config.toml
widths = [192, 384, 768]
residual_init = "scaled_by_depth"
max_precond_dim = 512
Rows from block 5 of a small image classifier, named by matrix and row number. Rows with one number belong to one channel. Each number is 200 + 30 x the weight over its row's rms, rounded and kept within 0 to 999. All counts start at 0.
After each channel's rows are labels from the 100 images, of 14976, where the channel reaches its highest value: "responds to" is what is common among them. Only what is clearly more common there than usual is listed. The data: retinal OCT scans (Kermany 2017). In brackets: how many of the 100.
# convs1: grouped (4 groups) 3x3 conv (model.blocks.5.convs.1.weight, 192x48x3x3, each kernel summed), inputs within the group 0-47
# convs2: expand pointwise conv (model.blocks.5.convs.2.weight, 384x192x1x1, transposed), outputs 0-76

convs1.78,208,200,179,214,198,200,200,200,200,191,306,200,171,215,187,200,283,200,200,237,200,201,200,200,200,200,200,209,200,200,200,200,200,343,200,200,200,201,200,200,200,200,205,195,207,182,226,200
convs2.78,198,202,200,200,162,199,200,200,203,202,200,195,200,200,174,187,201,200,200,198,196,202,200,200,201,200,145,195,204,200,200,250,200,220,211,200,201,200,185,201,198,200,196,200,200,200,190,482,200,220,200,199,200,200,202,200,201,339,200,194,235,200,200,202,201,202,216,200,210,199,200,227,200,200,175,188,199
responds to: finding: normal (79)

convs1.115,200,207,202,201,206,194,200,154,142,197,198,154,198,198,201,203,161,198,153,201,168,167,197,200,199,200,201,157,201,200,196,132,233,238,200,199,307,253,254,237,200,156,199,187,200,201,200,200
convs2.115,200,178,201,200,211,168,200,168,199,224,200,39,200,200,201,199,247,200,200,212,200,227,200,200,202,200,188,197,200,80,196,199,205,211,186,201,203,199,239,202,215,200,200,215,199,200,197,200,200,223,213,199,203,200,210,199,202,286,200,200,214,200,199,289,202,201,239,200,200,200,238,200,199,199,200,200,199
responds to: finding: choroidal neovascularization (94)

convs1.64,203,200,140,67,185,200,200,200,200,245,264,200,245,199,208,200,195,200,200,193,200,200,200,200,200,200,201,177,200,200,200,200,200,255,200,200,200,200,200,200,200,200,153,199,183,127,244,199
convs2.64,200,226,200,200,200,199,201,200,202,197,200,201,200,200,200,241,200,200,200,199,200,148,200,200,188,167,204,200,200,198,200,200,196,202,200,200,200,361,182,202,200,200,200,198,201,200,200,198,199,193,284,200,200,200,200,199,200,198,200,200,201,200,200,201,200,205,177,200,200,199,199,198,201,424,200,202,203
responds to: finding: normal (94)

convs1.167,200,207,200,200,200,205,200,200,200,200,191,200,200,199,201,200,200,326,200,200,200,200,210,200,93,196,183,200,175,200,200,200,255,200,200,200,200,200,185,200,214,203,241,298,200,200,200,200
convs2.167,206,179,200,201,200,200,200,199,200,200,200,195,200,200,202,206,201,200,200,31,201,208,200,200,192,200,195,200,206,209,201,199,200,255,200,200,200,200,201,200,200,200,200,200,200,200,198,200,193,200,232,200,192,200,198,200,200,200,200,207,201,200,200,31,200,196,203,200,200,200,200,204,198,182,200,200,201
responds to: finding: normal (90)

convs1.58,198,200,222,165,216,200,200,200,200,204,184,200,152,155,179,200,211,200,200,276,200,202,200,200,200,200,201,169,200,200,200,200,200,158,200,200,199,200,200,200,200,200,168,199,274,282,81,200
convs2.58,174,183,207,201,204,189,198,193,200,200,200,198,200,200,203,200,97,200,200,134,201,132,200,200,194,210,201,200,203,331,200,181,200,300,115,199,200,200,198,203,198,200,200,200,200,204,46,199,200,204,199,201,201,200,192,200,200,158,200,181,224,200,200,70,200,203,180,201,201,201,201,198,200,183,200,195,200
responds to: finding: diabetic macular edema (71)

convs1.95,217,200,219,210,189,200,200,200,200,333,181,200,348,191,201,200,195,200,200,221,200,200,202,200,200,200,201,170,200,200,200,200,200,191,200,200,200,201,200,200,200,200,214,196,207,177,196,200
convs2.95,231,200,200,201,272,200,200,183,199,201,200,200,199,200,209,189,199,200,200,203,234,207,200,200,201,206,190,200,200,199,196,154,198,207,200,200,202,208,188,198,222,200,200,200,201,193,203,195,215,197,202,198,150,200,200,199,198,37,200,202,195,200,200,200,200,201,163,200,200,171,200,201,201,200,200,197,200
responds to: finding: normal (95)

convs1.50,212,200,204,149,212,200,200,200,200,297,178,199,331,203,220,200,216,200,200,103,200,200,201,200,200,200,200,184,200,200,200,200,200,163,200,200,201,201,200,200,200,200,204,202,192,233,205,200
convs2.50,202,200,199,198,202,198,202,200,199,200,203,238,200,200,201,200,201,200,200,203,192,209,200,200,192,197,199,196,200,0,199,194,192,192,201,199,201,203,221,196,218,200,200,196,201,200,258,203,202,221,192,196,201,200,201,201,200,196,201,204,216,200,200,255,201,206,209,202,200,201,199,239,173,211,200,281,202
responds to: finding: normal (92)

convs1.112,200,203,200,199,196,199,200,140,223,200,200,171,200,173,200,257,201,200,164,199,196,201,200,200,203,199,202,219,199,200,215,107,257,241,200,200,222,222,200,239,200,72,201,199,200,200,200,200
convs2.112,181,204,200,199,200,146,204,215,146,200,200,84,200,200,189,200,200,200,200,176,200,205,200,200,200,200,202,193,196,306,200,195,200,201,200,200,200,200,82,200,200,200,200,200,197,200,200,177,200,190,195,200,198,200,199,200,194,200,200,200,200,200,199,141,200,200,200,200,200,199,200,204,199,200,200,200,200
responds to: finding: choroidal neovascularization (93)

convs1.20,131,201,200,199,200,104,123,200,200,217,205,200,200,193,202,200,200,200,200,200,196,197,236,169,200,200,260,200,200,197,163,200,200,200,253,232,202,200,200,200,216,221,200,200,108,198,215,249
convs2.20,229,178,201,200,196,199,199,176,195,200,200,200,201,200,195,200,202,200,200,196,190,208,200,200,192,195,200,200,199,146,187,200,194,196,200,204,149,218,192,199,201,200,175,200,201,208,191,181,209,200,198,198,174,200,206,219,210,207,200,201,241,200,202,221,201,181,214,200,200,201,214,199,199,78,197,202,199
responds to: finding: choroidal neovascularization (80)

convs1.182,200,248,200,200,200,200,200,200,200,200,195,200,200,200,175,200,200,122,200,200,200,200,200,200,208,268,177,200,226,200,200,200,320,200,200,200,200,200,291,200,188,250,246,230,200,200,200,200
convs2.182,200,200,200,200,200,182,203,204,201,200,285,167,200,200,200,200,202,200,200,142,200,202,200,200,198,200,193,200,205,57,208,248,200,307,200,200,200,200,202,200,200,200,200,200,198,200,206,200,257,200,200,200,204,200,201,200,200,347,200,201,200,200,194,222,198,200,208,200,200,213,197,200,200,0,197,195,198
responds to: finding: drusen (60)

convs1.62,189,200,135,202,201,200,200,200,200,183,190,200,152,238,189,200,187,200,200,370,200,201,200,200,200,200,199,242,200,200,200,200,200,210,200,200,199,203,200,200,200,200,197,205,160,244,209,200
convs2.62,243,183,195,200,269,396,201,67,198,206,200,200,201,200,210,188,203,200,200,227,201,204,200,200,200,206,183,200,248,201,201,200,201,200,207,200,200,200,200,203,200,200,200,200,202,200,200,200,200,215,199,201,201,200,200,200,199,358,200,206,183,200,224,265,201,200,201,200,200,202,201,204,199,211,202,157,201
responds to: finding: diabetic macular edema (37)

convs1.14,240,200,199,200,199,185,297,200,200,174,199,200,200,200,195,200,200,200,200,200,200,130,194,280,200,200,105,200,199,267,225,200,200,200,157,140,205,200,200,200,193,197,200,200,194,199,200,186
convs2.14,199,192,200,200,200,200,200,200,218,200,200,203,200,200,197,200,204,200,200,205,200,201,200,200,200,198,194,200,200,78,198,200,200,200,200,199,200,199,203,264,221,200,200,200,204,200,199,208,208,200,269,200,196,200,198,203,243,188,200,202,200,200,200,195,200,195,229,200,200,199,200,209,213,74,200,200,200
responds to: finding: choroidal neovascularization (81)

convs1.47,117,200,195,218,200,273,93,200,200,195,200,200,200,200,200,200,200,200,200,200,200,204,158,194,200,200,192,200,200,149,181,200,200,200,238,185,199,200,200,200,183,200,200,200,165,198,201,94
convs2.47,200,203,200,198,235,200,200,200,302,200,200,200,200,200,200,339,200,200,200,217,205,201,200,200,200,200,192,198,207,189,200,210,200,201,208,200,199,201,211,200,199,200,200,200,200,193,199,153,201,195,170,201,165,200,157,200,198,149,200,200,201,200,200,280,200,201,202,199,200,201,200,176,194,132,200,191,195
responds to: finding: diabetic macular edema (98)

convs1.90,189,200,358,211,180,200,200,200,200,200,230,200,195,209,209,200,152,200,200,214,200,200,200,200,200,200,200,190,200,200,200,200,200,142,200,200,200,200,200,200,200,200,161,212,265,241,252,200
convs2.90,200,214,200,203,199,200,229,213,200,202,200,199,200,200,200,195,208,200,200,201,200,227,200,200,202,201,203,200,382,99,202,201,200,199,200,193,200,200,91,199,202,200,200,200,200,200,200,201,200,200,200,200,207,200,201,200,200,201,200,238,90,200,200,413,200,198,201,200,200,201,200,18,200,186,200,200,201
responds to: finding: choroidal neovascularization (96)

convs1.15,255,203,203,200,200,332,230,200,200,195,206,200,201,200,200,200,200,200,200,200,200,172,144,198,200,200,218,200,198,254,278,200,200,200,205,251,206,200,200,200,263,201,200,200,241,192,195,214
convs2.15,200,186,200,203,199,199,197,243,230,200,200,329,201,200,194,202,228,200,200,189,199,200,200,200,253,199,203,201,301,182,218,201,200,202,200,200,200,200,200,190,205,200,202,200,197,200,213,200,199,201,174,201,206,200,201,200,191,363,200,200,197,200,200,199,200,215,199,200,200,197,196,188,199,410,200,227,200
responds to: finding: choroidal neovascularization (94)

convs1.120,200,197,200,205,200,200,200,222,203,200,200,385,200,222,200,215,194,200,192,200,168,199,197,200,199,200,199,168,199,200,199,202,227,226,200,200,222,187,207,213,200,258,200,199,200,200,200,200
convs2.120,200,206,200,199,203,204,201,196,176,200,196,199,198,200,200,200,204,200,200,200,233,201,200,200,201,202,227,200,200,198,200,199,205,198,179,200,199,199,201,199,195,200,200,200,200,199,186,197,224,198,246,204,201,200,200,204,204,200,200,203,218,200,200,201,200,200,0,199,200,186,197,201,200,201,199,108,199
responds to: finding: normal (93)

convs1.166,200,369,200,200,200,192,200,200,200,200,203,200,200,200,187,200,197,207,200,200,200,200,199,200,207,197,162,200,161,200,200,200,199,200,200,200,200,200,178,200,215,302,186,199,200,200,200,200
convs2.166,200,240,201,200,202,199,201,184,200,200,202,201,199,200,198,200,199,200,200,200,202,229,200,200,196,200,199,200,200,214,202,303,195,197,201,200,200,195,199,214,201,200,200,199,200,198,0,200,200,198,196,202,199,200,204,199,204,200,200,199,205,200,200,200,201,200,197,200,200,200,200,181,201,293,201,198,203
responds to: finding: normal (85)

convs1.173,200,177,200,200,200,201,200,200,200,200,196,200,200,200,166,200,200,43,200,200,200,200,197,200,138,162,161,200,214,200,200,200,203,200,200,200,200,200,258,200,231,219,135,167,200,200,200,200
convs2.173,202,201,200,195,183,234,200,200,145,200,200,168,201,200,192,199,198,200,200,201,201,193,200,200,200,200,205,200,201,200,200,199,200,240,200,200,200,200,192,200,196,200,199,200,200,200,206,201,0,209,179,200,201,200,195,200,244,196,200,201,204,200,201,198,200,197,201,200,200,179,192,252,200,197,200,201,199
responds to: finding: drusen (73)

convs1.169,200,194,200,200,200,202,200,200,200,200,195,200,200,200,203,200,200,154,200,200,200,200,200,200,356,258,159,200,224,200,200,200,182,200,200,200,200,200,249,200,220,242,139,151,200,200,200,200
convs2.169,193,200,200,200,200,240,200,185,191,198,200,342,200,200,195,200,200,200,200,200,202,200,200,200,197,200,173,200,200,0,200,189,200,327,197,200,200,200,199,200,196,200,196,199,201,200,176,195,457,198,200,200,246,200,200,201,202,201,200,201,192,200,201,198,200,200,196,200,200,232,200,192,192,200,200,161,190
responds to: finding: drusen (75)

convs1.134,200,198,201,200,180,200,200,171,170,200,200,206,200,304,199,188,200,200,284,200,269,200,199,200,200,198,197,250,201,200,237,176,241,225,200,200,188,206,198,94,200,203,198,200,200,198,200,200
convs2.134,200,186,194,201,184,426,197,210,205,199,169,120,200,200,236,203,200,200,200,199,220,200,200,200,226,195,200,204,200,82,200,200,200,200,193,198,200,200,320,210,200,200,200,200,207,199,258,194,343,226,229,200,199,200,190,203,198,217,200,232,198,200,199,201,200,200,196,200,200,199,197,188,201,196,200,200,200
responds to: finding: choroidal neovascularization (86)

convs1.133,200,198,200,200,200,200,200,175,204,200,200,136,200,197,200,190,199,200,304,200,243,200,203,200,201,197,195,181,202,200,198,120,162,162,200,200,151,275,251,245,200,142,199,200,200,201,200,200
convs2.133,197,186,200,151,204,290,206,200,193,200,199,199,200,200,196,234,200,200,200,199,217,200,200,200,162,176,199,186,199,202,208,198,200,223,197,201,199,210,184,200,198,200,200,200,206,200,215,199,194,201,245,201,202,200,199,234,162,86,200,206,284,200,199,195,200,203,191,200,200,141,207,198,200,188,201,222,201
responds to: finding: diabetic macular edema (42)

convs1.168,200,333,200,200,200,200,200,198,200,200,180,200,200,199,200,200,200,162,200,200,200,200,172,200,142,146,165,200,222,200,200,200,227,200,200,200,200,200,193,200,171,296,137,199,200,200,200,200
convs2.168,200,201,201,200,200,283,200,204,171,200,200,189,198,200,200,200,209,200,200,200,218,283,200,200,200,227,203,200,198,179,200,215,200,198,200,200,201,214,91,200,206,200,200,192,199,196,244,199,209,252,61,199,200,200,200,193,211,194,200,197,206,200,199,172,200,203,201,200,200,199,199,191,198,117,200,254,199
responds to: finding: normal (86)

convs1.185,200,193,200,206,200,199,200,199,200,198,202,203,200,200,161,200,200,172,200,200,200,200,200,200,188,314,241,200,187,200,200,200,292,200,200,200,200,200,192,200,258,208,243,91,200,200,200,200
convs2.185,200,203,200,200,200,200,203,210,203,194,200,200,200,200,192,200,202,200,200,198,203,201,200,200,189,199,142,259,189,14,204,154,196,125,190,200,200,198,188,201,200,200,200,200,200,200,207,178,200,178,201,200,202,200,218,201,195,198,200,199,200,200,201,65,200,197,197,200,200,135,200,188,194,248,200,199,209
responds to: finding: drusen (67)

convs1.186,200,194,200,200,199,201,201,201,200,199,199,200,200,200,261,200,201,159,200,200,200,200,200,200,333,240,284,200,227,200,200,200,201,200,200,200,200,200,198,200,287,174,245,178,200,200,200,200
convs2.186,200,192,200,185,201,218,191,225,202,150,200,200,200,200,231,237,191,200,200,238,200,198,200,200,270,201,207,203,192,163,206,201,200,197,206,203,202,199,116,200,197,200,199,200,197,200,228,200,171,192,203,202,201,200,205,200,192,201,200,199,198,200,201,4,200,194,209,200,200,199,200,204,213,200,200,200,199
responds to: finding: drusen (75)

convs1.137,200,206,200,200,200,200,200,134,105,200,198,212,200,95,200,234,200,200,235,200,226,190,200,200,201,199,200,159,200,200,222,110,217,214,200,200,217,176,192,252,200,167,201,198,200,199,200,200
convs2.137,200,201,207,208,200,200,208,200,196,200,200,0,200,200,204,200,70,200,200,199,199,205,200,200,201,185,201,199,199,185,192,270,199,201,215,200,200,200,196,243,185,200,200,194,200,200,193,200,44,203,224,201,200,200,199,206,200,175,200,200,200,200,200,199,200,200,195,200,200,208,202,201,199,215,201,207,200
responds to: finding: choroidal neovascularization (98)

convs1.189,200,324,200,200,200,207,200,204,200,200,203,200,200,200,188,200,204,108,200,200,200,200,193,200,177,191,214,200,245,200,200,200,204,200,200,200,200,200,196,200,172,322,174,202,200,200,200,200
convs2.189,219,209,200,200,295,196,200,235,202,176,200,199,192,200,200,203,200,200,200,199,215,199,200,200,196,183,217,200,200,200,202,200,196,209,196,200,205,263,200,195,190,200,200,191,195,199,176,195,207,199,212,212,201,200,199,196,192,203,200,200,195,200,199,200,213,201,238,201,200,201,209,199,221,0,200,240,200
responds to: finding: normal (84)

convs1.162,200,261,200,200,200,200,200,200,200,200,196,200,200,201,187,200,200,196,200,200,200,200,193,200,236,227,186,200,199,200,200,200,197,200,200,200,200,200,221,200,183,387,164,200,200,200,200,200
convs2.162,201,202,191,201,200,278,199,200,173,200,200,222,200,200,183,200,204,200,200,200,200,96,200,200,242,205,199,200,200,184,198,202,200,200,204,200,200,202,120,200,222,200,200,200,199,200,118,223,200,197,199,200,200,200,201,201,200,201,200,201,179,200,200,201,200,212,460,200,200,200,206,200,199,202,200,115,200
responds to: finding: normal (86)

convs1.29,168,199,201,201,200,172,174,200,177,198,197,200,200,67,199,197,200,147,200,200,199,198,214,192,199,200,160,200,200,169,190,200,200,103,198,191,117,200,200,200,200,200,200,200,200,197,207,189
convs2.29,255,206,198,199,200,198,200,179,204,200,200,227,200,200,176,207,229,200,200,269,199,208,200,200,201,200,192,198,210,200,200,67,200,209,192,199,200,200,201,214,199,200,200,200,198,201,198,200,200,200,143,198,199,200,200,200,200,200,200,101,199,200,200,200,200,197,244,200,200,212,203,196,200,200,200,200,200
responds to: finding: diabetic macular edema (50)

convs1.109,200,194,199,200,195,199,200,149,258,201,199,213,200,278,197,102,188,200,183,200,186,201,196,200,200,195,201,122,200,200,196,138,260,168,200,200,248,170,198,250,200,186,197,199,200,198,200,200
convs2.109,231,200,200,200,200,201,198,200,199,199,200,201,201,200,205,185,197,200,200,213,191,201,200,200,200,195,198,200,211,254,190,134,200,200,203,207,200,200,206,196,219,200,200,197,201,200,199,213,200,207,199,200,200,200,186,175,201,200,200,199,204,200,200,200,200,208,200,200,200,199,200,203,204,202,200,201,199
responds to: finding: drusen (63)

convs1.36,80,200,224,200,200,172,194,200,200,207,202,200,200,200,207,200,199,200,200,200,204,126,149,230,200,200,207,200,200,218,170,200,200,200,222,247,200,200,200,200,258,186,200,200,98,200,195,221
convs2.36,200,201,200,200,199,146,200,243,187,201,200,200,200,200,200,176,199,201,200,163,208,152,200,200,199,200,145,200,199,68,171,141,200,189,199,198,199,200,200,190,226,200,200,200,198,200,324,207,210,199,193,200,201,200,210,200,197,201,200,199,201,200,199,187,200,200,193,200,200,199,200,186,200,200,200,210,198
responds to: finding: choroidal neovascularization (98)