A small image classifier, trained from scratch.
Training: soap at rate 0.0014, batches of 64.
Rows from block 2 of a small image classifier, named by matrix and row number. Rows with one number belong to one channel. Each number is 128 + 24 x the weight over its row's rms, rounded and kept within 0 to 255. All counts start at 0. Numbers have three digits each.
Before each channel's rows are labels from the 100 images, of 14976, where the channel reaches its highest value: "responds to" is what is common among them; "colour at peak" is the nearest of a few named colours to the mean colour under the peak. Only what is clearly more common there than usual is listed. The data: retinal OCT scans (Kermany 2017).
# convs1: grouped (4 groups) 3x3 conv, stride 2 (model.blocks.2.convs.1.weight, 192x48x3x3, each kernel summed), inputs within the group 0-47
# convs2: expand pointwise conv (model.blocks.2.convs.2.weight, 384x192x1x1, transposed), outputs 0-95

responds to: finding: diabetic macular edema
colour at peak: grey
convs1.169:209128123128017141128128160126128129128128128128128143128128115128108128077135128152128128131178128128128128111128133106128128128128128125110125
convs2.169:128095128127123136117114135103128113128127127153120000129131129128128137127108130128230129134128138132128127128139128127128128127128125128169129126128128129086128128131126122220130127128130128121086129135129128126093127128129104126147128164127130127099128141127128128131127134133128148128

responds to: finding: diabetic macular edema
colour at peak: grey
convs1.64:128125128125128113128126136113131128124138124125120128129128128076128112128128116128132128128128099190129214129127072156052128149128128089128128
convs2.64:043128128255134140102126128141129127127105129128128129128199175128128128128128134131130125134129128096130135128128128146128128112128128128130106128122128128165128129105127128128128129128120128128128127127128128128100128145128128131093128129132128128097128128167128128128128128129103136128

responds to: finding: drusen
colour at peak: grey
convs1.88:126128128117128123085120138123136128137141122123150128128128129129128153128128114128118128128128210172128166127115111104069129223128128136128128
convs2.88:120128128003125131128130125090128123128123124128124105128140128128146122128128058109090000127123128126131127127128128207146128114128140128127129129126058128117128130129070128102128074128131130158114133128126128129146133128128127130049128129127128128128128128163128128128127127128128129000

responds to: finding: drusen
colour at peak: grey
convs1.137:128255128123128128127126128128126128128128128128128142129128134128128128118128129128128128128129128128135128125128128128126145128128075128127128
convs2.137:128126128130132124082110132119128126128127146128127036128196081111128126127129130129185128128176128101122130129128128093128128110128105128134150128138124129130128128108128128129128180128116126136128128130128128124128115125129128129119128133133127126128120197146128125128122131128128179129

responds to: finding: drusen
colour at peak: grey
convs1.51:128114128121128111057127120123130128094135120123130128126128125097128180128129124128126128128128176167126196127118124063147128074128128160128128
convs2.51:153152128084128125145126130128129129133128048128130130128131124128128128128126135128128128117128130123128123128132128128129128134128116128125120175128130126124128101128129128130128132128156119127127165117133128132126048127128128131175128128126127128128130128160128128128114128152128127127

responds to: finding: choroidal neovascularization
colour at peak: grey
convs1.139:126080128093128128146129128128184128128128128128128144128128126128128128121126103128127128128126128128216128128118128128117206128128203128131128
convs2.139:134098128175042128133123132117128129128103069128131112129128125128128128128126113144132130121128127123140128128128128158128128128128135128134127128128128128104128163111111128127137122128129126129127073128123128112168129126127128128029128101122128128124128154129128128124127133128128127255

responds to: finding: choroidal neovascularization
colour at peak: white
convs1.142:125129128087128128145128128128216128128128126128128144131128121128128128133126140128131128128128128128164128128125128128127187128128240128123128
convs2.142:128135128070128127084132128130128129128132133128127128128128123127128128129102112125194127141128130194139163125128128125121128126128129128124117132130137128136128162147121128131128125128098127127112128132125128128129125126128127125128128123127129128129128132128128130129128106126128108128

responds to: finding: drusen
colour at peak: grey
convs1.61:128122128188128127155102138103128128124105073117129128128128127094128235128128148128114128128128146157128169126119125108091128145128128124128128
convs2.61:109127128128129128127143128143129128128128128128128126128132126128128134128129163136129128128120128088111118128128128128131128128128128128137128042130115125172128126121064128255128129128148139128127126103128128128143128128127116134128128129128128128128130121133128128122116128129128127122

responds to: finding: drusen
colour at peak: grey
convs1.41:143128127128128128128128119130128134128133128132086128135115127128129129128121128128141127241140128128116128064109128128128113125088129128128052
convs2.41:127132128112191129091126128147128128128127203128130135128118108129128128122120130128139128127110135000128130126122128115128128128128128128134124125128124127125128128128132128137127140128128255128121128129128128135128139121130118129186128166118128127129127128151127126128129128120128129118

responds to: finding: drusen
colour at peak: grey
convs1.120:128136128095128128113128128128185128128128128128128123128128126128128128136131127128128128128127128128065128128119131128118108128128000128129128
convs2.120:128134128128127137128119128130128129128127129127128255128119127128128128137128132128122128128139128255123129129128128128128128154128126128250127128127128128118128115129128128128128110128129109126130127128128127128128127128128153128128128129124128128127127116050128128128128128129128090128

responds to: finding: drusen
colour at peak: grey
convs1.131:132255128097128128122128126128107128128128128128128128128128128128128128128128124128124128125128128128122128128125128128118099128128056128123129
convs2.131:127142128127109136118138133093128119128128123128129124128028210126128121128128128119135128129127128129131125128128128115128128128128128128248099129125128128124128113128225128128128100128124137128129088128122128128128102129127127092150128128134128128127136129143128128147121128115128138012

responds to: finding: normal
colour at peak: grey
convs1.48:131124128186128129211129127140128128129138244142129128128128128127128120128127092128113128128128122140127115129115124128096128112128128119128128
convs2.48:128128128128134127133118128127128126128128120128129124128128105128128128128128127128127128128123128137120128128130128128128128128128138128151128129170128128119128128128129128129128152128185129128131134128126128125128128149128153127128128123132128128200128131127128135157127128128128126130

responds to: finding: drusen
colour at peak: grey
convs1.144:089128125128107255128128129126128123128128128128128131128128128128122128120116128151128128127115128128128128124128128090128128128128128130142137
convs2.144:197128128048127120127116127122128129128131127128128128128127129128128120098128140126176081140200126130128148128127128125128128128128134128128130114128128128103128081128126128128128128128128135130133105128129154128128131156130128128162128128134128128113128127092128140125141132127128130226

responds to: finding: drusen
colour at peak: grey
convs1.60:128125128212128158155118128136127128112127189127123128129128129096128110128128228128122128128128132168128138129129118115122127094128128115128128
convs2.60:128127128128128126127127128127128128128131137128128132128129131128128128127128128128127128128128130255128128129129128128128128136128130128235129128135128128188128122128128128128129174128128132128127118128128128128129128128128124128119128120103128128132128122111128128133125134128128127128

responds to: finding: normal
colour at peak: grey
convs1.14:127128125128128128128128100126128156128175128094129128124204126128076128128130128128217096089078128128126128110127127128128155125132129128128143
convs2.14:128128128128139128255112128130128121128127129128128000128128129129128130128129119129136128129128125129130128128137128130084128127128129128126237128212127129134128128128128128126128135128127113134128129110128127127127131128129147118148128125129128128187130129102128128128128127151128127121

responds to: finding: choroidal neovascularization
colour at peak: white
convs1.126:121025121101128128101127132128147128128121128128128138129128097129128128174141112127128128137116128128098128128130130128124093125128033128117129
convs2.126:105127128172106130121120108135128129128128145123123199128127106136128139129169126138182128107075128142187140133132128111128128127128128128102104117154131127128128193133121128159130136128041123171129128166164129128141128063121110117068128113133121128116127187132128128132106121129128128138

responds to: finding: normal
colour at peak: grey
convs1.45:128128129128128128128128113124128112128150128123106128110241126128129128128124128128193151142133126128127128118118127128128128129135127128128040
convs2.45:128125128126128118127111128174128126128128128128125129124000129128128132129127128127136128036126129109125128128129128123127128128128128128132179115128130129119128117139128127148128128128108160128255129131130128128142129131128096148137128138128129128129130125106128128125162128146128077134

responds to: finding: drusen
colour at peak: grey
convs1.123:123255128116128128127128128128088128128128128128128129129128125128128128126130107128128128128130128128106128128131128128127131128128099128128128
convs2.123:128122128128128131128126128114128127128128128128129144128128128128128129128122127128120003129109128186132128128128128131136128128128128128090112129128127128129128123128128128128128144128127128128128128128123119127000124128128127128127128128107127128137126128124128128124128129129128081000

responds to: finding: choroidal neovascularization
colour at peak: grey
convs1.96:128071128077128128143128129128232128128128128128128160128128100128128128130128121128128128128118128128171128128129128128119161128128202128117128
convs2.96:169108128106127104122128126137128125128126148126131000130000126126128128140128133115191125128128130192127112128130128111134128130128127128112127128129130138122128214126138128134128132128128074128136127118128128129127127172128129129132128128129127128126128172107128132130128128127128120123

responds to: finding: choroidal neovascularization
colour at peak: grey
convs1.135:124118128012128128126128128128090128128128129128128128132128127128128128120126122128128128128125128128089128128129128128128044128128191128128128
convs2.135:129093128111126123123140126106128138128119126128130129127126137129128128077126128126124128128133149130131127133131128141126128137128132128255117128130127127123128128119130128130126147128134119132138128125154195132135123097127134167128128064132128128116108116125128129127128130041127134146

responds to: finding: drusen
colour at peak: grey
convs1.68:128101128128128130114145105133128128146086162123127128135128125171128142128128241128136128128128177129128094135092140175143128138128128125128128
convs2.68:079124128048128128237128121124129128128133133128129255128128129128128128138128129130114128128102132098118127128130128126126128128128140128170127133124128128130128129128128121110128125128075072132116128133128128240189128128128128136116128128128128128126124126135122128128128139132128134128

responds to: finding: drusen
colour at peak: grey
convs1.24:127128129128128128128128115129128137128128128127115127130109128128190128128098128128113037045115113128106127106129127127128129165085128124128083
convs2.24:126118128115130137114132128182128128128129128109131133128128121127128128157125146129105130120123136125134128128130128139133128128128141128125155129129126124130128136115136128130128130128162129129098056129129128128132000126128063132126128133130127129129113117111128127132129124128128134130

responds to: finding: choroidal neovascularization
colour at peak: grey
convs1.110:128121128080128128138128128128188128128128128128128132129128123128128128111128115128128128128125128128238128128125128128116178128128208128131128
convs2.110:121129128108127128132128129125128129128125077127126226128130139118128121128128131130078126129128129126082148129129128155124134128128128128163128128127133119128128112125076128118140107128125128128128127132131128133128123133118129127128128128128127128128130128128128127126124122128128123128

responds to: finding: normal
colour at peak: grey
convs1.29:129128136128128128128128135130128207128177128123084128137139130128111128128133128128216125125127130128131128051123128128128147127176124128128133
convs2.29:141124128125130127128128128138128129128129126128129140128129128128128114128128125138130084157180128125128000128132128128127128128128127128135235140128124129141128129128133128122128128128129129128128128128110116141125145131128128135160128128124128128132146024173128126128122128138128193035

responds to: finding: drusen
colour at peak: grey
convs1.148:122128162128035233128128103129128117128128128128128128128128087128087128104130128115159128134130128128128128141128129104128128128128128127114130
convs2.148:127131128255129128139128128120128110128128126128128132128242131128128147128128126119019081127117132177179114127127128194132128122128128128074176140088197130128128156128125128139128128128127120128127151127127128144129127139128129127130128128127128128128128131128128127128128128125128115229

responds to: finding: drusen
colour at peak: grey
convs1.53:128130128183128117122116122132128128178107109114149128128128127098128172128129192128117128128128149151125168129126149099065128193128128161128128
convs2.53:129120128128123129099121129077128127128123128126127129128129129129128229128128128128128124101128129128127128127130128132145132134128147128125128128127168122158128111128060134169128130128122128122129126125122128113134128094128134129031128128140128128144139128127128128128128115138128128000

responds to: finding: drusen
colour at peak: grey
convs1.163:169128133128036249128128143129128140128128128128128141128128146128120128134134128096128128129130128128128128140128127108128128128128128128115126
convs2.163:128119128123128151128128128140128129128128128131127255129131124125128128128128128133131127127238128194135070134126128135128128128128090128128120127127128128128128114128130129128129128128116144128129135128128113085190128129128133131121128128125128128127128132128128128128103128127128121033

responds to: finding: drusen
colour at peak: grey
convs1.97:126255128076128128136127128128149128128127128128128133128128108128128128127128107128128128128119128128063128128129128128113084128128128128126128
convs2.97:126128128128128132108128128128128125129128129128127242128128092128128124115124092116128128135118128127100047128128128120125128128128128128083109128119160128111128128128128128139128128128128128128127129124128128127105128126128130135128128128126128128128122051128128128128128135164128117128

responds to: finding: normal
colour at peak: grey
convs1.32:128128128128128128128128140126128247128140128101125128149140125128127128128128128128193092105137129128126128087127127128128140128188128128128113
convs2.32:128127128137126128110115128136128129128128127128128076128152103129128128128128128129126131127132128129128154128128128119128128129128128128255139128101129129112128127128121128145128125128119145163137102128121129129129255227129113133096128128128128128127127042135128150128102130129128145255

responds to: finding: drusen
colour at peak: grey
convs1.172:114128175128169255128128128128128129128128128128128162128128124128113128104129128138122128118145128128128128136128131139128128128128128128118117
convs2.172:125145128128130126140126128125128123128128087123128181128169145128128128129127102128108128128132132118128128126128128099129128119128127128143129132128128089128128255128128128127128140128136101128068130128129105128123132188128128128155128128128128128127142132185128128128125128118128130128

responds to: finding: diabetic macular edema
colour at peak: grey
convs1.180:149128132128195159128128129129128132128128128128128148127125124128132128134113128124127128128169128128128128125129128255127128128128128128140145
convs2.180:143126128128128129134128128130128128128128128128128134128125128128132128127128128128103128153128132128128128128128128127128128124128148128135179129129128128113128115116129128128128129128128199127127118128128137128112128125129127129108128128128117128128128128127128128118128131095128128128

responds to: finding: drusen
colour at peak: grey
convs1.59:128110128135128129156101140132128128135120138127136128127128127122128139128127097128122128128128162224128222127126104123134128189128128106128126
convs2.59:129114128112127148100128147125128129128139080128129111127125128128128129128128096125130128123117128221127062127128128145127128128128130128127127131114134128140128255143111128122129121128086128101127128133128127128150078128128127128138128116255128128127133126142128128128123117127128134129

responds to: finding: diabetic macular edema
colour at peak: grey
convs1.71:127114128135128128182051125127139128148126088129130128128128129113128101128128147128127128128128136136127135126209091162061128128128128163128128
convs2.71:124139128128125137130167145131127128129130129163143117129129130129128115128090131121128141128080127122125128128131128117118128128128000128128144130129128130120128211083134142171125114128134128130121237096108099170138146128128170128132128129126129127127129129074128124127128153128128114115

responds to: finding: normal
colour at peak: grey
convs1.57:128117128152128128215074129121123128108129198155127128128128128114128142128128048128142128128128134128128115128131114080108128117128128114128128
convs2.57:127129128128128128136120128128128127128128119128128170128128129129128127128129148134126128123129128127142127127127128138128128128128128128125070081132255125130128128128128128096128137128120128128119120126128128126188235131128127154123128128141128128129126130128128129129126136128128135123